{"translate": 0.12, "mask_ratio": 0.75, "encoder_norm": "layernorm", "encoder_fused_qkv": true, "encoder_drop_path": 0.05, "optimizer": "soap", "lr": 0.001, "shampoo_beta": 0.99, "one_sided": false, "grad_clip": 1.0, "epochs": 2.0, "adamw_weight_decay_other_params": 0.01}
Rows from block 6 of the encoder of a small masked image model, named by matrix and row number. Rows with one number belong to one neuron. Each number is 128 + 32 x the weight over its row's rms, rounded and kept within 0 to 255. All counts start at 0. Numbers have three digits each. After the name is the row's rms in percent of the matrix's.
After each neuron's rows are labels from the 100 images, of 14976, where the neuron reaches its highest value: "strongest on" is what is common among them. Only what is clearly more common there than usual is listed. The data: microscope photos of single blood and bone marrow cells. In brackets: how many of the 100, against the usual share in percent.
# fc1: MLP up (encoder.blocks.6.mlp.fc1.weight, 768x384), inputs 0-63
# fc2: MLP down (encoder.blocks.6.mlp.fc2.weight, 384x768, transposed), outputs 0-63

fc1.606 112:088119112093163132124137114059156132128127079153139164144108164122108163143176095163062130119189156134139128107143140152115189161136062196089175099137066100076129125137136099161184089145160142
fc2.606 096:126102143164123119149112078103109109070153139131099147220152145127153153116123150153145096117127137090171177107118154075132117116142111131123142100124146111169191114099157110105103169119117092
strongest on: cell type: segmented neutrophil (65 vs 20); smear: peripheral blood (58 vs 16.2)

fc1.387 097:108098149115137125165140065131109129144108141142162105132155111149095122090151144205098100145158175116134110131115114045143124108081168128131160196182124125098064148116130166145122172156085123
fc2.387 096:124131112171153093163128147126157107148120141163120074133138102143127098194115167069155093094137088201088218096128154157087151066119037138150108080168163146213238117156158124151119122103191137
strongest on: cell type: erythroblast (54 vs 14.3)

fc1.328 081:101144154131139169116128169101128109119155108138159186174146092086073135106137097118154159140105150117161143149064080171111094129183132147080159183088191165155124179096064158065126129109067117
fc2.328 090:152129084122126057146205147177099115132110105156089111104095150160153137129111214124164134129155135126122085129163166139160175109064162125133085118173095152127159104144170127218160087111158109
strongest on: cell type: artefact (27 vs 9.8)

fc1.26 074:111132103184109149132100182084160115132128092178105120040175154127123115150096116116108128155141137183126100138153129146140128055145113161151148095141153108133133083170097158133107119152171129
fc2.26 105:174147146129143153173144145150140136087156050124160135073138121141113121070094123165174109123090146093129071100127103148138132152066175109151123180109087129146154154107196133141118083090126169
strongest on: cell type: lymphocyte (34 vs 15.3)

fc1.106 094:081106096117130174123180049158096104149077157124127148099159087051145153129146158200094113126101103074114149148101075127167177175141115143134126133169154150121085157122114090121101161154162141
fc2.106 093:114132170181112111110106138076181159118144103113138118141077127124151087124171115067116163096148107151113163114176120052117133125168074107149130083149106135183121133104201139091190102155121104
strongest on: cell type: promyelocyte (31 vs 6.4)

fc1.680 081:186134119169093106105152106091149180117055129093114139131143137114099131088156154133133149109147159110166060138066094087122149176179151154118190128127121101131140138153130140108139133059129089
fc2.680 086:082156084117134116166103154177143108117188127128146179117162142134157157116092066147123129133097149147109176167185091150128099075130123090148147133167119177121154076107173075147118148160143167
strongest on: cell type: segmented neutrophil (51 vs 20); smear: peripheral blood (48 vs 16.2)

fc1.695 091:131153126135154129142115200167140108127142145083143103096054129148099132143088166140153130141156144144100130140117184126132155179119135142164197128129142127151110147170142115116087081104119202
fc2.695 088:108046056096115117163156123170141126087119100172132121160160136145144120142097125147123069121112126145172132074111089128143153110127149162116116150152145125167161101063176158189190183111046103
strongest on: cell type: proerythroblast (25 vs 1.5)

fc1.491 141:116182115125072110112154131103170123120142136117056133097080137127108179161112177082147133121148102144169124160097101083120072159185165069154189146070184117111166128106170143104112102100124097
fc2.491 125:071089158110125091134128122118108162130111121097072130203059189080175173124120131138164125136137152169151103133131160090131175108191120126094129121123112106091185187170156138155169107144113083
strongest on: cell type: lymphocyte (36 vs 15.3); smear: peripheral blood (35 vs 16.2)

fc1.192 107:061130129098136098098102138181097135116152122108179129109181151135089172186138146145027131082127173156158179158162172135155140125056146084178131121093144117166144121173141183142227128074118127
fc2.192 100:133056108107091104120094117110096108162096171132118084229096152140145108144114164099154075069151094145131166143105119119142145154214108095138108146137157097137101150105103140164105134170124117
strongest on: cell type: lymphocyte (34 vs 15.3)

fc1.569 103:156058159039112077149147144171132097096217142107128129100133155126109135085127087127110175127126088116078141153125182135139161174166134102110129150173112129096119115133090118180176204145101119
fc2.569 104:138103090123079140140130122109174167130108068162078142155101137099193081099148142111201153170150143105090152085163158111133107138164098121162071164113131132124128143097172171121126166150152121
strongest on: cell type: lymphocyte (41 vs 15.3)

fc1.140 111:152139150135162125132142148134130104101193124145114141121070117172137129134111110158115088148116131101123176109137136118134084131107159089113129049096083153137207128142179168155140124160069078
fc2.140 092:064097087182100165138164097124094160125088084148167132148157154088089189112126108136115120157216208187056170181021133169168111142092150165152147143121175114138148124078109108108106059140150140
strongest on: cell type: segmented neutrophil (98 vs 20); smear: peripheral blood (96 vs 16.2)

fc1.97 098:098126131136150138139145137110168098145122129060163087142115157143148093121149121126123045139134094109159117131159140153145103179142082043095117134132149135115088137110123078109062168109138167
fc2.97 107:100099107134137124106144123111134199139093193091130150169100113121166128153120127122076175105156157167147149151103125148086129127149104165099141095170142134107089146150079115155149126177120127
strongest on: cell type: plasma cell (26 vs 3.6)

fc1.603 087:086146111131109138114087166118115119120123210143092109116136120096170123111137124144186069113177124105133107133117170166126130096156109151088113093137130140166075144137132090096128139146194119
fc2.603 081:240171128139128155136163153173119167143103090150083146114130156124069153101104078142143148091092141115101098135150163112086165228149133128113072172129107154083176183090097147132116113170109191
strongest on: cell type: artefact (26 vs 9.8)

fc1.723 116:113138113116128092147068093138101153118139102165097113132146124115061083118159150141098126102189068130135153104166132149128158141134120131127140145184170145122081121137099111152091154173120097
fc2.723 108:135055163184154120168111158116151125111127073200125065164127138140178098166107149112164139088141123105141146099111177155108124050072102151160077103169150102187196162128141129142133133155119132
strongest on: smear: peripheral blood (73 vs 16.2); cell type: segmented neutrophil (49 vs 20)

fc1.45 088:181125225112087140162176089112164170095129156102104123146068170151151114135115151144099074160109126148133166194164109127118154163113095134127158182099122100170120160128170123094095138167105149
fc2.45 095:070142083147158115108113179136105126047168092181148126106140124110138172140123136174189126105148127071135110107070095150163091110105143177170119129099078159116184077111135151157194133088103106
strongest on: cell type: promyelocyte (26 vs 6.4)

fc1.549 101:128204124132124176131082134142097113150084119129174134117053075114150050176141096160073086135176115164198117137130156131116144033153089122114129135100128144123176154083121101178119134074142116
fc2.549 097:152093151130134169146178132130147140127111073076086168103153160082070167110073133114237173108127196142092091109094126091131127190101112217063083110124098141157152166138103102189122144143107135
strongest on: cell type: lymphocyte (35 vs 15.3)

fc1.11 098:131071120070141110144110173142102084136100126166128114109161139144110091113119096222151102135156074105103154113149131153113172176162141147201163102185104165162111101157081145156096153130130164
fc2.11 096:083098114120132116171101147127159092115148108150120028203060066129139099151092135065164124085138121138124170112153201114109210082097041168139147143140180143146167098142145145138146109092094122
strongest on: cell type: promyelocyte (33 vs 6.4)

fc1.406 100:176145081109122144150169116120097071167138118104145078154164158088186111104086110148120216119094081111087148139159144128130149193146141119142084113177114114120087176107095154125178173108107164
fc2.406 102:098075104127124101118112132121167158111090176150126108189099118090125085151194156096102193180129166148124136148143187106120170156163070138092139136124136118111042143126134153150131174158148108
strongest on: cell type: erythroblast (39 vs 14.3); cell type: plasma cell (30 vs 3.6)

fc1.250 114:105127135132125151118130165087140102169111114093219071098153197161178161090164089156124127087140149151088111113187131126176136125161113063171064116182132151132096136184088105120132172087091085
fc2.250 110:097086116143103132173136135117103113121147165165108063209130129146153134142182113070072148187128107169128184175103191146140168140145096152125100097120138135125158121104083136119117129116141079
strongest on: smear: peripheral blood (66 vs 16.2)

fc1.694 087:100169129147101070154130101091124126084083098165167165138180134127132110098137124171072107098099192160171097146115178151132205107105163101172161143157120162147120208133162139157154138182196159
fc2.694 105:139147125072106056059082148129117087094101174107069103190072137122107135144116165097112126150096101129086180155145134084133099128230097162104194093132155095093096085124113133116102126092098086
strongest on: cell type: lymphocyte (35 vs 15.3)

fc1.763 094:127131076154149199148141132123099086198105165106091126096182185153175134168172093152119145104114130108188145120123117141156175144073106099170130143138125105098102147157150116116140147134116202
fc2.763 103:091119103100141079077119131069133108152100159097109121193108104123122133158110161081064153119138091151146146178157149137119118134183107186117152092135138152152111164149073110148149161149132056
strongest on: cell type: artefact (25 vs 9.8)

fc1.319 103:160136175151126116145121123090099146121134141106126145102099102117140136097109103146157100070117115133130122085136052116123158119138101077141048134115081152115143118174126089095120138172095073
fc2.319 096:088087088162130134145103112128138133182091164155139143178114119111181168208124139113095158175166104128160180176099139170105107091170177139095123008172148109141117112156084130101129150149141077
strongest on: cell type: segmented neutrophil (52 vs 20)

fc1.159 098:090071133127157100114096135087158107142121085140098093120089143077087142125077159097151106133138125118167104182143077131138094188116080084124123154184209184195152105131074126144146131128112139
fc2.159 099:147166136153097053145148114156142162106226158165140101148127111144108155131142138141109114077124118121102116090071213143141120066073158166165102091100104108127156146149193131121155082112098116
strongest on: smear: peripheral blood (96 vs 16.2); cell type: segmented neutrophil (58 vs 20)

fc1.664 108:128136130114079109083121126126076105137130129151117138129145185172132063099067117135195188172102120141163151171119175134109154096149150132130145151141058119126150116104094126090174212116154101
fc2.664 106:075151117107134187139104163129167254045125106108100147128123070193202149129119103059173094108105148136077130165117132165108051172166099123140102168106168080159104071109150142175155183075138092
strongest on: smear: peripheral blood (59 vs 16.2); cell type: myeloblast (32 vs 1.9)

fc1.329 087:088171109143123123109115153125128094116098112123180117092191102121190169101089179145108163125159121137160128159124188153160115053165118133051172083167115110130103134111088074191151158163151086
fc2.329 079:193127210066153105106082135056103074119138149137073128168139155110056141163108094124132105114158113139130187089103122174106126172124214084130132141133136147109169119146151136164140107034157114
strongest on: cell type: lymphocyte (35 vs 15.3)

fc1.298 094:083160119162116176181122136146173111134162118175111106094078123140140066154127119179084125207160088105148087137100104194101145164149110206147115165137136076156144169141155091147079166136130172
fc2.298 094:153093109113097117146170127138132099095138093109102135077137089080123122111079170119176101139120160116108106114162101098145154084100138109135160168111095152189112126082187141115164111075087118
strongest on: cell type: proerythroblast (29 vs 1.5)

fc1.743 110:117123120141135180104103123129136138118125165084193153103134145091174118128157130085098102138132123143159078119159087106085121199102096076084085138133118134111089140079094056123146143148179176
fc2.743 108:126096139097101153117151133125119166146055156126127177146088103121106194128174111117074165173130127141095142184134098139148119146164124153142127101107114119089112126087128128116138199134162157
strongest on: cell type: promyelocyte (47 vs 6.4)

fc1.107 105:128039188171133116109077120107113191076083111144150106170187089157130124080150131237145149153098084136169128064120111149170136104136156085101083114141083096102092102137138176143134128147095126
fc2.107 096:126113078128109124093155133115183108191091128094137136168091160109091140172111147041103170114149083163078170121162142098088094118156096150115143091171153130133160078120138105154154180131147126
strongest on: smear: peripheral blood (96 vs 16.2); cell type: segmented neutrophil (40 vs 20); cell type: myeloblast (28 vs 1.9)

fc1.533 087:187068188137122138098147127133137103099127084120146088082079128094164150126177155079106162143103104145120143145106078159136131121121073186134115113193117112150117115099126138152152113137193151
fc2.533 100:057130102130117145124132099109124149112115168130171135136178191065076121156069087181137138156143146134170099137109109165137113127168211104130146165102135167089159149105107105108126168119110103
strongest on: smear: peripheral blood (50 vs 16.2)

fc1.710 106:096088077135163099179136156088098059132098096106164155202114106194186123137198104155089180156097109147146184131095122103178174172137086103139067126133123151118132124109096118104122137076084076
fc2.710 104:100104151146125103080147135120103063199123112142096121163102159096150190130205156080119120132169081154133207164153183136110156114145075185119177080096143098173159120159130119160116123133124130
strongest on: cell type: promyelocyte (30 vs 6.4)

fc1.163 096:054079085090123155126108136167056104184095157132142146179144114105142060137195187162131134185109056139156124151056171111130105168059136071155122118155083107129146145124101127122145110088120146
fc2.163 087:161156141107120066068106096096163098185125167141152125093098121107194140152094054115127120120103134170175155071170096106138157121178064168193166131070157086164133137116132121119130132123132128
strongest on: cell type: promyelocyte (29 vs 6.4)

fc1.51 096:144104116137202159082140114141112119077132178128167146134167128132134095152097086090064234113082089126136172159143132090143121135118103119116115158145113108110114155185097135089191210028129112
fc2.51 092:153127132107125108136096098150152171130113132168095149119136101151136127123177153102194055149104156170109182178088211186153126112154079154165140191097135104153142122134133096135114125136140139
strongest on: cell type: promyelocyte (34 vs 6.4)

fc1.236 103:124172109096139162077144147152104080150139163081149077131141147129154131114120118149109092134126088096138173125131172110116104190119097068104141141136144132129088157093119120120113164164184190
fc2.236 113:101109073125142107151133130111136184162127182138107163164062089110119135132166146079052160166132125136126154141123134105134146168125102141131104156170124119096056169146121147180192169138156147
strongest on: cell type: plasma cell (41 vs 3.6)

fc1.708 121:161119176117134055122124094128113131120181101122156134179104125148107148090138081165093144119115167181091172154132138143118121120098140138111124055117112103162162138148129147101111109139083110
fc2.708 120:119110089114132083129100136106150142135096107112053134187082109085094128080120139113145062052172159144065222124099136108139135156151039200152153114092168165100137173118164071143140078185130139
strongest on: cell type: segmented neutrophil (86 vs 20); smear: peripheral blood (67 vs 16.2)